python train.py --dataset="stained colorectal tissue patches (NCT-CRC-HE-100K)" --levels_per_channel=6 --width=320 --layers=7 --norm="layernorm" --activation="geglu" --qk_norm=true --init="torch_default" --lr=0.0014 --beta1=0.85 --epochs=28.3 --final_lr_fraction=0 --warmup_steps=2000 --weight_decay=0.02
Rows from block 2, named by matrix and row number. Rows with one number belong to one attention dimension. Each number is 128 + 24 x the weight over its row's rms, rounded and kept within 0 to 255. All counts start at 0. Numbers have three digits each. After the name is the row's rms in percent of the matrix's.
# v: attention value (model.blocks.2.attn.v.weight, 320x320), inputs 160-319
# proj: attention output (model.blocks.2.attn.proj.weight, 320x320, transposed), outputs 160-319
v.169 097:124112121109149154066117113107090101095155110130127117072161126126097126150126164131144155120131121159106102139109137106127136118083097109108118158112125132081122098138154095139171119148136119138152137102133129131098158085125154118143084131127127123122146145150121159126154136129103148082139129141113133147150107115110108155122147154102129144080104137108128159191120103122143148122121151141173104134132127115146113142092124124115119145106142114095136137116184122128092106169152137
v.170 097:136139157149144132123117128125124135093118203089107142155141139135105109130115139122135147106156144097159089122080153169152133138119129112125105184160128113117120119118170079143111123109123139153148094116109141113083175107143118141115105156124123113144094122168096121103192127139155177095146122098123128092133130097078131141152136141111115125114125143138104149133134124129132130122095115139200162160121124140129133134102102121110104126108103125139138114104136139137157109150145119
v.171 094:108149162143091128168107167123133147118146113069113144131127122147140119114147083086132124140132141167126130114083156134142137123163136125150144093146119140123142158119115141122074123065133129132114150137166151131112143127147115120126141118105139146128143097064114109116149135145144136153113161141129131131127098131114090156129155129103158106149107149123094105105109180147112139131116130151125138137148231143197119137126149146129113101120138137112124126120115058119107116118162112
v.172 116:140118170124111133134130179134119153129150150179111179171090135124144118131154122085121117143143130163124092096087143106138106086095146067127121069127060097177133120107129040145106065094148154139107123146142175128120164163142115125129160123121141140139132112108123118141118133146124113172155137159165124093119118168123122121120142120158134101141154137123109091117125165145150164149126104121130116159152105122125147142151108102132109141125144113132138117145126133130146125098134098
v.173 096:113089088102171115109128111134143119114179082199119090067135138130123124185122083144137176143136101133106177115098115144121154148129121193131138156102124152073140121139115148117144117100124091112096143137121137135134105139150139117116108129136110115127160122121144140122168105131125095115121131185102127163177109115110093118124159149076129132127123102101131148150100148120110065146119174124103077130137129135087125088113140136175098114143156124082115118133112108084123122154128129
v.174 103:122118114107089172132111102129125116119123084173083117117132140116137143120111116084152113154155140167089148128078120132132129147156119159108126111126126129117146139096127138135124101098136177139133138126134146124108124140147123140119139113146111155120163127096129100138119148133139142165048142136145120147129064113112110153121130141122145158155146164135108104123100146131081143127139184167107124118111153120173152112167118142165101149110142144127116129137094057108158134123150092
v.175 099:141141116112101124134153149112143126160121094189128177138115120102182128097099193139116095151087103160115182164187106143137121121114135142072136123118141138130122121143099123136119081146110144142108145112152133130162087142100139130144134122125123154126126132084128132146032151121115094169117112114139120134115137154159159133126140169136141140115153136148129140125115099113126125110135077122121133094110084112128138104150115140146125127136146143101126123131112172127148122103114117
v.176 101:134118173155118072120082172133119140180117159068159142161097140150110159100138147140152130104086130160171110163181132112127107123130139090141126115137139152150110106159153121144130115106115116155119119092133131124103145074140116120148092138138133148124115122144135142099103145127141076113152143115136140101107126143141148158111139147125135113132108109133107154148151105116121152130137093111172135107131131155138095119141133128121140136116109146089136126103166173138117098097156148
v.177 076:107077071164096120115129140185147119139101106100110130127143107177158093151133114084147140077113186171142153139122153086122123164119116099171136167131107111144165091121162146137096092119108147118099105107095141101133184124148112134138133123128139157129121106089106150069126180130136104150123153145149117131106090131118124135131140117088112122135080138161097154138149190135104127143098109137110136206118189140138149124168129113153123109105128148097139104128102127107122123118152145
v.178 096:133103093145133136163147158126120159157174143146151160101091133124116117127147054158120183154120153106122158105116129110102137122193137148142125103112125147132149126148099116126105134088103079097109140133184131139126113101131164105132140126119130125130145121111118137133133106126095095133194145175109128194137152149112116154115164155119149125128109098102117127117112134132146098112111126124098082114154164130146093122123145134146126107137151119113126133112142140121116134111138138
v.179 090:129143075139130143133126081130136132137117154137124069127122132109140109178102099152123114114138120046110127123140125139122122161126142158195120155111109136131158138125124167114154148158151156104159142163083095129159088136127119149109135125132126111126156165138133095102140119132125104062099108126135152117119126117153117101132101072140117127146108145130159134145170167136138119150149150120112121131099162130139126125129134126116136122128129130181137131117096089102105173138101126
v.180 087:143170147154120121104103123117135109114115126123167113149128126128129127140120199127134095088102118145111125147117121109136132077065121067137148112128100086155103139090124091130118099119146136151117104145100119129155104189120120165137145108122150109126138125114146123127107151119126142099101098134137130047128138138155150094138142090177118152099153131152165130177125135137142163138162171130155162097150144114126150158132104108114138110159120124087143149143153148147124115114144110
v.181 111:124133152114126142153133164128153124065148119172107163131125142134156126141139136081143158157142145154142131133077129111169149064122108093114122131111101109141114091119124066123102088112138154133082134151147153136143123169118132137122138127110127129138140112108113145143149098145091095153119120158143122133154116151104124126129180139103141126097173143158105091130110163153161108146132121116151129113145103124117157136104131132124103133139140107078118117155128138154137102149141095
v.182 091:114122143150137088098079126132132116110139135098122153130091130094071148085142147106105114139096106163107154119114117148142133050113131090128111111101093109146079164098143100107139077106152132162111131108141149149095129157097123143132163141121130115130138111107123091158111114121146133129133134130121116080097138170166157132144147161186155138148131125130124155182124087137165166108140133126138119082163150101176118104134095128144139111136090131090136157126156158137157143112154121
v.183 080:140152137129117099133169148121121139156090091117120111152103119124121191093156162105105107129126117152145131141155102120125121106145153075109109106145144159141129100147109157135116133161139154157118157136093162132113122142089114126142174124090144159124099143144117110171134129144142125149113137109134136146106168135175153152128120137170137124178112124139109117083154104129140168121124107120100151133155174116124115133177144131140128159091081144154114142117098172142151132115118151
v.184 089:129121182105125135142130159105151142114123132156136167142143147126163128114141154108122117112144118197145064104113149126157119103088142060112143095194127109139146134078122087139088111077129168153097089163133131121108175170154097142133119120147138146129111103157146141094158158134147155154125145124160110070120129117108136118127134079137126103123133123167131060095110167158099160130145122148139147151134090147106175165126129115122130112136130128151124114155127143108125115109126096
v.185 090:125129135124143109108135197104142121164132080125134160111099125114138136136150109164136145152122118150159136150136134138103101145133160125138114112119130175141110101161117143183142114126111083114130146108170117125139132118100155099145109102111155147127123122100122149092104122120109101181162155138117137160128157144153162144128113150114127138168135068102135138168134099105127149120111098134097098117145115124098079124099123128151132154128149125097121118126110102118113146099149143
v.186 112:118137091145130150108144077132116120088136168126101124122141121095119107105150168099100091109132123125112125132096125134171132087118095129136124155133134086143128132124154122114122092173150208170119109097078139118100150147094101166116178141115146128140091137120121069155138129140159129102076110109136107072112160116144147130160107151149127137137120152124101114103142112121155154128129117122136180127140127129140164123132107131157116136120082153127120104135126158140129118149130128
v.187 099:066149138122135094088141086126100127182087086125152090145115124137099139142149133146151071094124131111103142151142108094145116130090129148115097098116138128158132136123134162141144173165134115108117127156069121133122100159132117145133124124135140126125117133129137123114078168114166142089087120088120139102141114082163102120131091078154111138099133145128151126161150117125129156112125186137106139096133140128128098155155131108128132142146100142142116138129094128123124147100129138
v.188 098:158134146101161137141134158118139127131146103144151129109124123137116130134140069121134176176138140120132101081128134108085141115141111129140135119110112135127147145128105096151115166122111084091144156151176139125138133122145146096120107120128129135122145134107121161133149104125084145162195142169107143204152130157087106118111149130100128129121134104131127123130091132135136136101093141135085080158139140123135120149110133126123123117126160118147123136140115078114110150130131114
v.189 083:115142167114126108132146191122115124183092073106113134105150123169112191158152098153137146137122141160160152149153142107115115149151172124145100087103139182140105083149122180142139168136110094118118174135119137131154106101111141093140089125119123145123130141148128154121082142136109109172146147127122136181119103120153137154119150146118139134152127090111145142149126109106108109139134133137091090112128154122111083136148163130124133165097132123110106155122132132133127152103153154
v.190 086:144112164172133128137133190123129124128118161057130126141154128142103160166128127114132171118131142150181158117094164123135137160161150128137116135121133154117112090152150136128097121087122107146105104122111129114120165077153138116129097143130108130134115117162097128108174127138139121118176161124127118123101122114113144141125157141103136093158101117114123158133139133130116097124112117151188152154130127145108117120130141124135108148109122118111134101098155171149140122147141152
v.191 078:152159122113159095086105091068112125139149111161171103102091109124055148131139118143122089131111109105090132145141131126108132099109121132089119108096136126133143166145135149149171156151138069130146149116146156135072089164141140116119121133142139096121118130100146124200140121115126154134142114142105141136148117120129104153125109117148128194100166116122155162104105099121129150117138165134107141124170135107123084149149106129135162157143121143119116160130130122134134117132137151
v.192 084:149125107147161103059109126137131118117165130155142130139131101130161073122110104123084099070105135150119110134127130093119106119135110101169125139137122105168149113126189119177100128154106124154130096105105124107142142108089096131095129144147131152123120148130142151159101142097197158105130106158148117127131157144119102117151122120135147157077063157102130123147143144108084198119127138158068105118113137134100153125169118130125104125140152129165138097160143169134135114123128176
v.193 087:161142120076129127114094164114110153139103115152117146133102126106078172129092111128123140180071071128094089130129103167126139123139157123119154168115148139140128124141132152149110110100149132158116106141177146106116147112136132106113149144113131122124102113144140142119126134147127152121108136159101147172200153112122158103117127145112109125153141072090084131113088125097130083120130134149108129102131160159143197138117141103101121158136101141167130152135095165104115097141131137
v.194 087:165114116171164109112134161153136135136134123150172071184180101138145096140141131176122131105153148154110096150127128113129142103139115114146111120133102105135121140113154103142079171172088090098134118122121145109139104140104139118104108111106139172128112168138130129106079129105148149101116116142133128097138147139120100156163132126123106128114078159130163144143128160129116173108108144120083111080122089136110100145153113120134131153100122117086137122139115114079133124088149148
v.195 095:124097123152080159113116147124132144093088137116157124110159143135138138089106128169128097120107118113187162146113110088118154091178129157087156115121124107149125108143130162107124108135119090144127140109131166127121104114117137141107152113138140129113150127103135141177135089145119152137132107107171101119146116154130132176115134119116118222121143110172153105105126146113160133143142145178103144140134140100099184169126181124101126137133134118143129176164125103166176124128117118
v.196 111:087128164118165158058164090145131106138111116153125073099140140113125158163114202098107171154129118126106143090140117123146153146092091128126134083086127134122129150129165100132154133157150165122110136144102114136146132179123123080112119141142144136129116145169168114136151157124130102115159124158069158118106118116153144110138140124143140115128111131112132101120133122123149115127133156128114138152135192110182157140138123105134137134136118125128141097129110107118088120120126165
v.197 094:168145126168132127144102139125153134124198157204135132089164132120215068093089090132091093150116103143132086112128170114118108119114127091141121141182129135174143133131089099132108116131125093148145142103130158124131132137146127147129112120137115149122153139100138108184134100121124096137196117113150123175123104124113103156110135119145107098153119115120084118116141128126122136098130088134113119191101146115095137093144139117144098094117140123111127096140145108142118123114147090
v.198 095:162101169130096140107139142100132139100089155129106101056136117186105131096113172136163145147122133114141169155139093138140150095135154092110159133116135124178114078126065138132170131108110133135114129145135118124106116092132106115107135135099131126119122123063147121142085101136083119123088150071126123177155164139130131130139123117102136152113165112176135112144137080122143111118119148129125156110138107119111134149105128132108131126151103137100134151150131175135142089117093144
v.199 099:119134123109106148158127085121130124100135147131123066143150113085142152127114166130135129108136156132103137149113177110116140122158116104099133154160125138104151136111122162157116117110116168167131114183120105121153166135093147131157132124128132117142117167137115061136133137118116154121065094128120140115140156114151184117135120132147100149165109099119081117048127114107104101114127104112134131148104133136123179093112087120105126155130093104126144105151095154127135107149115147
v.200 094:158135145139139159166115158110099143156087138138118140135107130106146120156122120133152120088190122119121098141129148156109106153073162084131083132162106142100122116141120092115072159099136147089162118166126114120127153126148146126146089112133155128130103133128126114121149135112098103150138140116100147124103130109126152114154100128143117083140108141115084109090138114129120089114117092093181178172137159152104096145080142099120123145106098126123134089124113112074098118103120155
v.201 087:121148153140142132127109103131143106128147133113095138142145115132110138155143182105108139180075127141118133116127163149157121133125150135109124139127141156112125134118158159134170126081157121122121145156159100138122087159109120135139130121113112105142137092177124110073140093137121088058100146132129137132142101135151156137140161117113105079162172100151127137146136118148145113103146146131149126108103135117133091119104128138123134126147100130119108164139117097159120151177139076
v.202 093:154120144135122106162093133112118091117117127113144113130123099094130152121142145118134094086144093126145141129078154081144117083116120132117090079126115136156111140124119125163113144108127132139138102118108103134132065138135157152146149121155143121131123127128155102114162129159128140160121142159150127098132173134135133119110110115154127155147175080150181155084113136107096164169113167125103100049173108127095158101138123126146129119154130118131122168134141135149138132120107071
v.203 087:134133187089097122141069115157106113086127120111162179201088167119138132105145110109180106082088081111118090125130133109119082120104118104134132142134100127107127124158174132145111099105113156138111096138083124140140133078158117153150139144141131118126131133091131143096118154123158163151120142144148143112116106117129105124104084147146166138104111146122134130124123154119091127139149117111138086113126081150121151099112100128125124133172162128157127135127141191104138139157126139
v.204 102:130148105158144156062169156106115117106106110168158098120109094148156109133106111112107112039170111114178145129116143065087087121107095114111122085131119143092159108146159094138111149132096103120148106117099122135140121136139129072125103122144157139125123130159139140140142187102140126095132096169120137103106124132137127114122133134135159164100129143148157136135152135117098173147108130141140133165143140105125135159133130107146117129094177133116156099131145134159109098117124154
v.205 107:148132158149120141166125182092111179111135169148109190115133139143146124119102132155190122132098087112128115154147115145127120141139160096085126135119123143086114085167108157109108098078117084144138114164168150106086103099122163111104111086109158098121111103129117169139168135127115117137125145147100121122188158121105132129146144113106129141140139084156124148113130123112151103113150141157161167136134157125155132139070161150098131127176091104144149132158146132099139090151131150
v.206 098:134128131124162125103142142126127170129134142148133132122129147142122124147103128180090138144111095160076090089160087164158156143154119118139113153107116104131149131152151151129071151161140089140121095141129170095155127129091135120073144132108139141135094138170151159142139140151144163149139100208073134144164166102138141115146123109108127144105117128088119109100102162113139107119128132135060112126138168157160165152120147137090125139142126120129163128151097144102119094134147171
v.207 087:105180101120123127114149122102165106093149137104122094140146107150082163146134136122064118154093138130135153112145141136115141114128136182073138119129147173122146109098107162110161132130150105141134150132119135136187091112106109116114142143116095128127174131113090128095076107134129125080117155118121103126089082149131114150085150153133138116112134143171149139162127135142169124116099099142107137116104108130137102146147111126139108122099178154111111122078131151175151134156098094
v.208 099:133150120173110115150151115124138103109114117130131058164163119091164154123128153146107121101129141127167130158101180122095140131121143094127130089152132104118138175101102115133142149101098127124124137158152100145139141167111146127156105129112139119137151138146103081158094128089112115124075103079148110118094118144129152171151149137158099102193093134141119185119147097142112120116120101108138135129097072093091105098127079122128146143103095100097126106141136132121143127117122128
v.209 088:081100153136138128158164097135148153144143149125107136044134130143147126157142140131155115116123151108164173112148137132133119148111080114125111095089158179101125105143086112112164130140135154101148139135092136143126117140118128093140102128140123088140131126155109159138160149126154074178165130142086131084075115144129108109140161102129170117096142172151163147136132108147126105119110126092170115137148137109138047115094131157164145068099157130093144116110156122142094115126130151
v.210 094:133094153173124144137125180146123126124087118125137151160130154148110157110135174185139162174138162139131141140106111127098178104172152085113130108114100089182106113122148134174117128099115113110140106134156082134155113164117149112125109114097132154121115138083114097161097086139095162177116126106144135151105168160125135176137108130130127156153153071125143088078106113138175133097115160134085150073132097117116138155131144125117129128152132126102127141149123102108166157146115152
proj.169 096:145137120134099114199126137130097119153105109126156155146160109147139142136106154153104083171158106150091137145095094159117110149174108160152117102165112147164134149117099128109086139110109160126063129137138100113125082139165104140153132138101131157164123141125151114107097089167157092120137115083132160090130118164145105152156135115127131113127125146083094108115128167124122104128132087141129133135108188112147136127156134140097109160160132136108133178147090122127127181119101135
proj.170 097:144134140133126142132097130163113162139133083171120184129178100135141158112105138132131088139148137146085148129093121139124132123135110158149125097152139157145132161128085147142074143091101083102114094143186099096135150145175165131127115118146142126116120106092139151107110110162131126115136126153127161126094128145126090154119134165093119138160130129123137084136126119104137108140137129098144113209131100095104141120127117076112133162146129084124138190145114112108090156130113153
proj.171 087:107105093167107109154147097146130178162080154130136162195132156152113140125113140152113121134124155135112115106118136157132129150122093070149145153144115122131098105164162128121148106075140116105110119115109153128101115123118136159117135113154095165169137090173098128133137139145098131103084116098137110154150106151066140125130081136139138063141169121127160148146125137144145124140114093138106112087142067088116146113096097123143106132175111135107143140126146151147155136122115141
proj.172 115:097127134143119097143124088088110148151092147072148130177117107145123197108121173180110135124113119136144152111184136122128150170072105121117150127106156094123099163155108129147182141148138093152156131139105136150147123121118118140135114127137129164176123117105146126185157135100173118144110143113130147138138145170105105129122109111140119112108159137141144160085163108106109096122097183117115130100131088123121143131109144152105135156135128131131134107137141113157161123149133145
proj.173 088:121118068131106129130162115178117088155129158115149113110161147143085116095127147147122135157110104146149098154129097176155153093168145098133150154140106138127138135113161112141127137147143148133097166147136129120132119076076071121126141120150113090089156137126134113163121147143104113105079121105130134131147157133137160112122130113168120099113102148147109130104147116103172131148139116130143147089123117144142103122182087173139133094126119150136140141136142130174116126132099175
proj.174 103:134129105135147105164168101170132152086085140126142115133112097152099137136094136160093135120108126113137123137131111121106130169168097083112138152143108176143073151129178113096147113104144098125128121080081148129114112139089148159125149096137106143116143134179124117132145129135109146130113134129136146129140152210082106102145097134140119049103116123107118156124120124123113080168089119142137080103126132126136141140092132137129114144156132121090155158119139137115091139136134107
proj.175 092:140149125131137110100159146062162101108140163164166103115124112134110107149152106122119140094104100094163143144135125081142119111114137163159141133101107128119118079117116111099163155144137146123121129080075168144168160114135121119139125132141117125097152115132111094147164122100100152165124130126143126133155152107148120087093138113137135116118160129136124165116181105127101123140134176158142155126158185156121122167129124127152093153093151126114114065108111115104126148127129108
proj.176 101:124133137166111131113141134129169193104113136139115105134139159144135100142145145140134095145141151115108146106094128126162095111103105156114120104133135100117144105097086118081121135122123150159163088088092163115122125163192135130161130153138162134148128117136151110140163118137173160143097112165127143143142094119123107122133113122130130148144164151130166098093130134147125136113147120158093136140149129125121179120112142102099114105147160119110117108120120119130113118082141146
proj.177 075:083138128149095137116126101131144183133158125145139121145178213098138127121093117134114115126114196112086153124117122120132148153095110119136138156151096147142108125124119115071099156099141136118148108139122126100121092141141169128147124123124117122165140110158138117141123053156132153150107095145157138133099148148091098137112081159113131087082094117128122159097150109165124133123157105119129114113121130094117101143110085107109125164143120125129149163113156104113135114138141106
proj.178 093:122128111142094118111170112123132078164091140083144134151158150161099133111147141112134117114145121159163092129133138148149157114117140083152139127108122088093129112140140131166155120136140161165110170135108136133138130148128082139101150135157101109134149116104115063125125140139120152094078110093118103156155145084118166130129107101151126130120162100163134153136163126123150197135146123133108181084138107138119160106167100157149127079124119145139096071134151120152173118128115124
proj.179 089:088101164102191180112112129150131098092198074133101111069116141101133140107105093105110174130142141126139132147149115112092144135170148099075126125147140167123122148139159127142093123140129132114161137130153103139107114133071131144088138121119113103101103132135137188146099136136100127122158128143129108129089129086144147138143129158105104137113086124146136109162055143133118120119132158101149118116097115149128125121140138135143138147127097150150133150129120138123120102147162102
proj.180 087:110102173118145101116104135068098124108145126139121118165155121079151158135147151139102138170134145125147186122146151129106094133118151150094135135148119156134125151112141126114171142177163151123154107124075113143100119094108096118144120164086136133152075132130153127156130134111167116165156123121160130151126102158178144110117166118135135080094107133096116097083134133130121107109099152122139095151141116138120103137104146133148107151121117149135147113121080140088135096153126099
proj.181 107:148123070139114100146131098077101110166111144096154163132152115157112178107125142146107115161126121105133158132162145138136133158095146109134139126117126148161119111134094123159195157113144111150103111123141097134129140119120105135140108120153112139155135099113114119154144160135113124123125127061132120133141151127135106136107160103179149076159144147155147130102149117100132117145106165114131139108140076110101131131115113156099118191119114137139107143129124082125132160147096156
proj.182 093:136109158129101075153119114074158124109089162124139138177168147133103146133146145164114064145112152149157129117150127119126103129106122131090148141143141135118122119136137132138163085181146120127102124125114191177115118120134114142137122151111136149088123131162126123139134152119164126143108133107138138167173085153125183123143135084119130138120141141124124091078149182111134119127089122155145123147125127128103136117111155142178108118157151134130090066132071137138106103124108129
proj.183 077:165132147128137128145147106108180141102085188139111140136078145165171082181150083130131076111128141102096093136136140100161115119122083143128106131127134095131146077121126140108123096117115093155149112114137139172111125134160165170168138130134156154157112135125133121110137107097146123137119128133133125101128100134098143104137115093103135179139158145129120115136132158169075098125119109175076109113102136098122130137112141149146117132124181142093108086120131119098100138100136103
proj.184 087:121111134174132114121110108128086146119104127109107116159130114142174142129150165141119144147141141121123145128120156163129124128089114159136146129089134095162112148133127154105144158120120110111141111145112127114133170118127158099149118110127140112166114126106121123149149125097174102143135130141131142120129109198112075111111148157106132101142124147130154139104123085112139081096107141099094103157132086114111120111108133100081149144119095115121171171129173133136140115155132144
proj.185 097:106167095125108119102181143123168133140100186108149110147137147156104090127143120118139129118149130131170101147157120089158158079099126147120131127144149074096132090128120148113131154135136125142124167109080179119168128141150105120128127130160133116118157106112127102138143153099122151088134106148124119166144110091134106120131076115147140133105167156133136123129140126151139128176171139160073177095128143109151128149137138151113104047124152129131103070121136115141161137110148159
proj.186 116:132119155119156113139071110114125135148150109182138175133101097108163136137126128176140097158099142094087143145123127073107131117143111141129146155140123161157166140133089117140121106127114091107100064147196133145125116089126187147138090100110131148139097153174145136110098109127140104161165134142121160125133115165127163106106156144116107125134127131075119098095122193121129115147113123125168071155115130124076143142130148124139146186121131114129144136130093135108106121138107089
proj.187 095:132133137129123146130119155155150138095137138164100101104130159098169109135133110135132125160147138122137118130134136123105114115161153134103141140116127137124134162138163147082161103178125143118184147139120127157123112152089147115141139141102152132086119172152125141139129090091131130151164118174136127147133120138150172093141088113090109143098095105070088094091127163153145117120103121154115060158126126143173100156124142138113121080123129130146109122131111164096103107122127114
proj.188 100:128156087104108116145166127140127104158072157064130110152115128151083156125132136091124150085140095154173096127138117149147148158110135094155118102109147104116102113160140135145118132121133128151121174163124104132142102156122085131100160123147106129118137110091101121121139162126118148079112139094109108125132152095120098143132105115146140122117147102168133171159141098111117150149141134114128164082131126111156115114128121164131120108133125138129097104133164105173153154154131165
proj.189 081:120138086113106130125168138131187152117116205123144102121133180152117075137148092105123102131159116132122098126148099134162123123111111115111102130138129084097136090099150141088102125111134133171140157109104162145131116170169106137160152148160130128130163123110127125114158118122103148120113113167110089114136115086120110121153093091126143152113122154157122129142140128162143143124148098170061174105142131112156127140099117154134114054123172150110083099118167118130122129089162160
proj.190 084:134104126149122131116106107154128182131135106150123169123167150150135112108111118125134104117144159129062115131102126157163111132119074129138124116171129117120127132106111148142074150103120118142104107106138129096116136147193136158158128132130134131170128091099143144098127090163139121122091109162143153131103127128103086159125127127112135157116143141145152093127152094161148114133176101126092154161116103110107160115137114098146138118155156105103131151122152116128089152093146148
proj.191 080:174121144094095101160124148131129133129069188091125125172131120103135127140143149164140094133131114144125114103119099148155127108166102118149130131114133151103139158133150111126156087158126140140129165153124116157110110086097112133129165143108147165126135156138130098092123144114132106125126160124115139105150152150146187112141125094142130139117144117063066116117184171128114144145079115158153097140143156126185106151132115142145128101120138121111127103140085167153132121131086125
proj.192 083:105149162086157077130100122091101165133136139162113094120102136150158126148098126099157147119154120119118116143125106152148139124126138135156139111124201160091140156145134153128094137131146176120141084195147161114136124147143174154111133100146113105101122160123179151099102136142122140149133131124089148155147170107112123098139117073115093070136145138118113139131156102143120142161128130096157137113112089112159070159128118125099114097132128111092157140108158130121168143101126096
proj.193 093:111151143093142110137160111121145150123115178156161154115176140105115104107107127168116102137119117119107144149149125100101127121116104152145100140155133119104177159126151099186127115161095113104122112134114150093136123145109116134154096123188151123120123124140162123119148146114124169119125127158138171137113132130153140119122152141154116142126106184113104146141137148130163122119103097125149132116124107124124059118180105115115172073106131117115114100119134132153091120121142155
proj.194 092:109170129113170129160076099091116135113135088144109140089083128176140148138106133113191193150118145108131096139110124113149142101151113107139146136139157143069123139130152171171113125118146157132148088158119125117147158147147154131102131108142113107139125158162153128136116141140104131155139104122124116117127125118117127101138096110065087145121165095136105116160126122178142119170132133119128146095132119109122075146087140106110118072093116117174126114143119123118162129128087086
proj.195 101:125138136107121107116106122131123151145134105134115126160140154113135159146138149080120118125144163095122123130116151180133141195104120165103156156151187135149145082132156154129109105134112136116121083124132124100109108100142140111112114155106127107101170189049108124122149117152154114114121159113080075136150114113137086114143141093132120040141133166138127146137132105128089141066089120101114111137128124068135088126106140120133134135153133108074138103139135099108127126110139130
proj.196 115:135113124115100146157170126103124135097091157130122101137104102113091110089079110116129149148121097073135108138154115115134160144142113090094100130125114141140126137139148118127148122125136146131114111099115121153112174141126121156101147092125118162178110124093172083142072144121136147103098137140186152156097156172140146159117120156139131154147123099133134116139094117148114114143180090139130136099136105090153090140173107150170114106149128129155142131091101148143186154132144111
proj.197 094:105120106146157130114140117174136107135153116124111126097135126122142095156133136108170155093135113136133145140142126146112146102098150116113117124109162122139128101135109117076107150166127158119149127146212127125145114139104168138129134124130139115202119151146155136109134132111166132132114133164091164107143169098154144099147146132102127133135149162142138108089114117126121096094119141118126126098118124156130109116140170125119120171087113111110142169177111123134103087145108107
proj.198 099:096161135119122093113121171127143143126097113171135169149079128104120129131141135114117104123137134154124170139078170103117136104116087164130144135137161148120151155122162142165109086109108103112133192143069129091172130081126123147113136122147138132073154175125136162133153160122141127123160118178106088136124130098121059120128163141117128083136114131132112151111116133138112178049088125100168092126109113118143095124147122140159166122119122117117153123131115103103123153168127125
proj.199 109:132196128073115118081171140116113123131102129126135209133065099134110131121097103126083154144136146157152080136131148120115126131121143135164162154154157145089124148093166143147138134149111108148133115136144161116145164102126110149138121145192118132111144171107141134135151143144132123127174148127122130120130125139157090121145091167145108115159138182132134145141140138173140149185118134125113129131121113123101079132159152124118134095141139108143149122155122109113164152097106134
proj.200 097:109151090128128151154145102144129138167137181104136161107127103147118125084090091163125110148126135131136152123151148105123126055120121095136146125140108102125103146129051114106139112128109089101167202106133116119169141166137089150132140107191158105123100092183126127148122144106108138118163120152167164111101102160125148113129094167117127178139110147126135130131085136149152120154128174157087135086146131143117122135151162104118149096083135126181117152143114133154137122124115138
proj.201 092:171083141181124147118147158157191104097124100137130175129166152090138109133165140160125113101131137137107152111075120131135092144147149133121135108131090128159129130120168116109183138096127138123068168126092120161125092088157115093164120128090143134143140096113123141096156119131130121153112139113121113081098125127133159115120154124162137174132137081133093114159126127108131132129128084144150104149134116144136167147118089162136140161126144135127097126145104102118068120115142194
proj.202 096:093142055059132144127162136129118122154145124143114133161105124105116125134167110113116141132126137116105121144147142104133120130154116133125138187079160108127096102141118124079118148129128134110141080151162139116129132138132138077140133129144132136040142133125090153157100126111135109143185134167112103089117080110130117135085167171119120080093125179150133142109174107126159136131175142121099096162131156129112117133134143146153106135139145136099112147104139147138136133128109143
proj.203 095:095139148114107110128159126123108132179135182098133110112133112161108127140118141126060099103159122171126124137149159160160106137119169155151131114110123130131109156123090118090111147152138138162174143111111118119140106163117122156169149167147142132079115105155099163141173150131159116117153116109130181150127141101114123151126139131136143087135110167119137143074162151128123145126141150122114159146106175152120132120170140113108105161147170152089127150092139158135097123105127133
proj.204 105:133118077101122132147092109108115153146152143134139079163119158106146128164124084061181147136154149099103120100103111137124089131122128102111098126110160139158096068137092138080127133118153133118142113127109150154106152160136147114132127088084101094073098113118131139119094090139097128120145154154115114155150117123106154107114119105096135100098136130115152142124135119146131141131183147131119122178131116118141117150105144134134125146163145125104138141091131139143180121140175117
proj.205 110:101144147124144144093125129115111166152132135147134164121168144105112149095110122141101074135132162099082177125112149132127120124112121142113182133152163131134172133150141132096146101137091096100139164132082118063168116131164135127142085129174147089140159143130108157154166155138127152127162131146115152142091121124102108090152153120149126111166103180124122148136107138140125144087091148138120112137129152114134096127156121116130169110079134105129134164140136127130101120117127146
proj.206 104:127136148095150110137130076106107157120123144166115144107114118138125130110075136140134146124113104077115133146151116134154153142146084128131123128162173128091172149143137144166116100131119137119120073159143135093103142175143143165096108115179115114208112159121170115158112162142136169148105102113144150145105131132118131140152110123140095139147109149136124131173142108140136087153143138116129167090128105106138066119160128121149146050080113112143140115136123145139157129119132095
proj.207 099:162108126158072102143099128166137095112153102120113084112086155129147107170149159130130125115126130142134110131132139138121125137084146123136113100131121162130099108114137153185130107105146103137086125128146121158077127112124123140124145154079110129113127105131112136147160070178109111122086129147112067166153113074162158173125139092124148139107156098119154130137152094116095098094151115112160147128126109147096123123083142139156135149192144148088115092129106125121134095148176116
proj.208 107:129177122140122146111098165109123105117117125086134164109082136132159125147153119113144168139146168147143090104085120119106119101109148105133143147131118144128098114086140138125137156138130126169127147109120145152167160071107126122129149140115111129101154136157114124097154135136111095142169137134098086093160119109141116096118093136105139144121199113118113110133088158136129173150118122138142100138134158145127140138098142133098122161168146131152130128139115066110144125130115119
proj.209 092:167073116155092168112110140106110113115124098120108088167117109117112123130129115090125132113114106097113134112135114137144114134151125112083138104100112133168127081144103138073157136113149112153125188109103101157126141144140128123106131110081098142178096114123090134165105100134125141124114135102158123122108129134090144157143139113117117136134109075135170122112119123105121128137177181146092112141108143136114209135123143153191118167160116144169149168127116131138136125148116111
proj.210 095:146143108104129141127090100112126134135077134162109172156110137164142166110120162131110100180144131116128119150108138118147167126153118147148157186159132122099158127115126113133144108106146117168124109110084153110137140126126123163131173145128144123176173148101159089132128140132125081131158106147118104069134112130124120109144135156104114114115136119147074157161104150116123152139110100092136163083117133112154107114101163131133169106122093121150113107122094113084148116132123066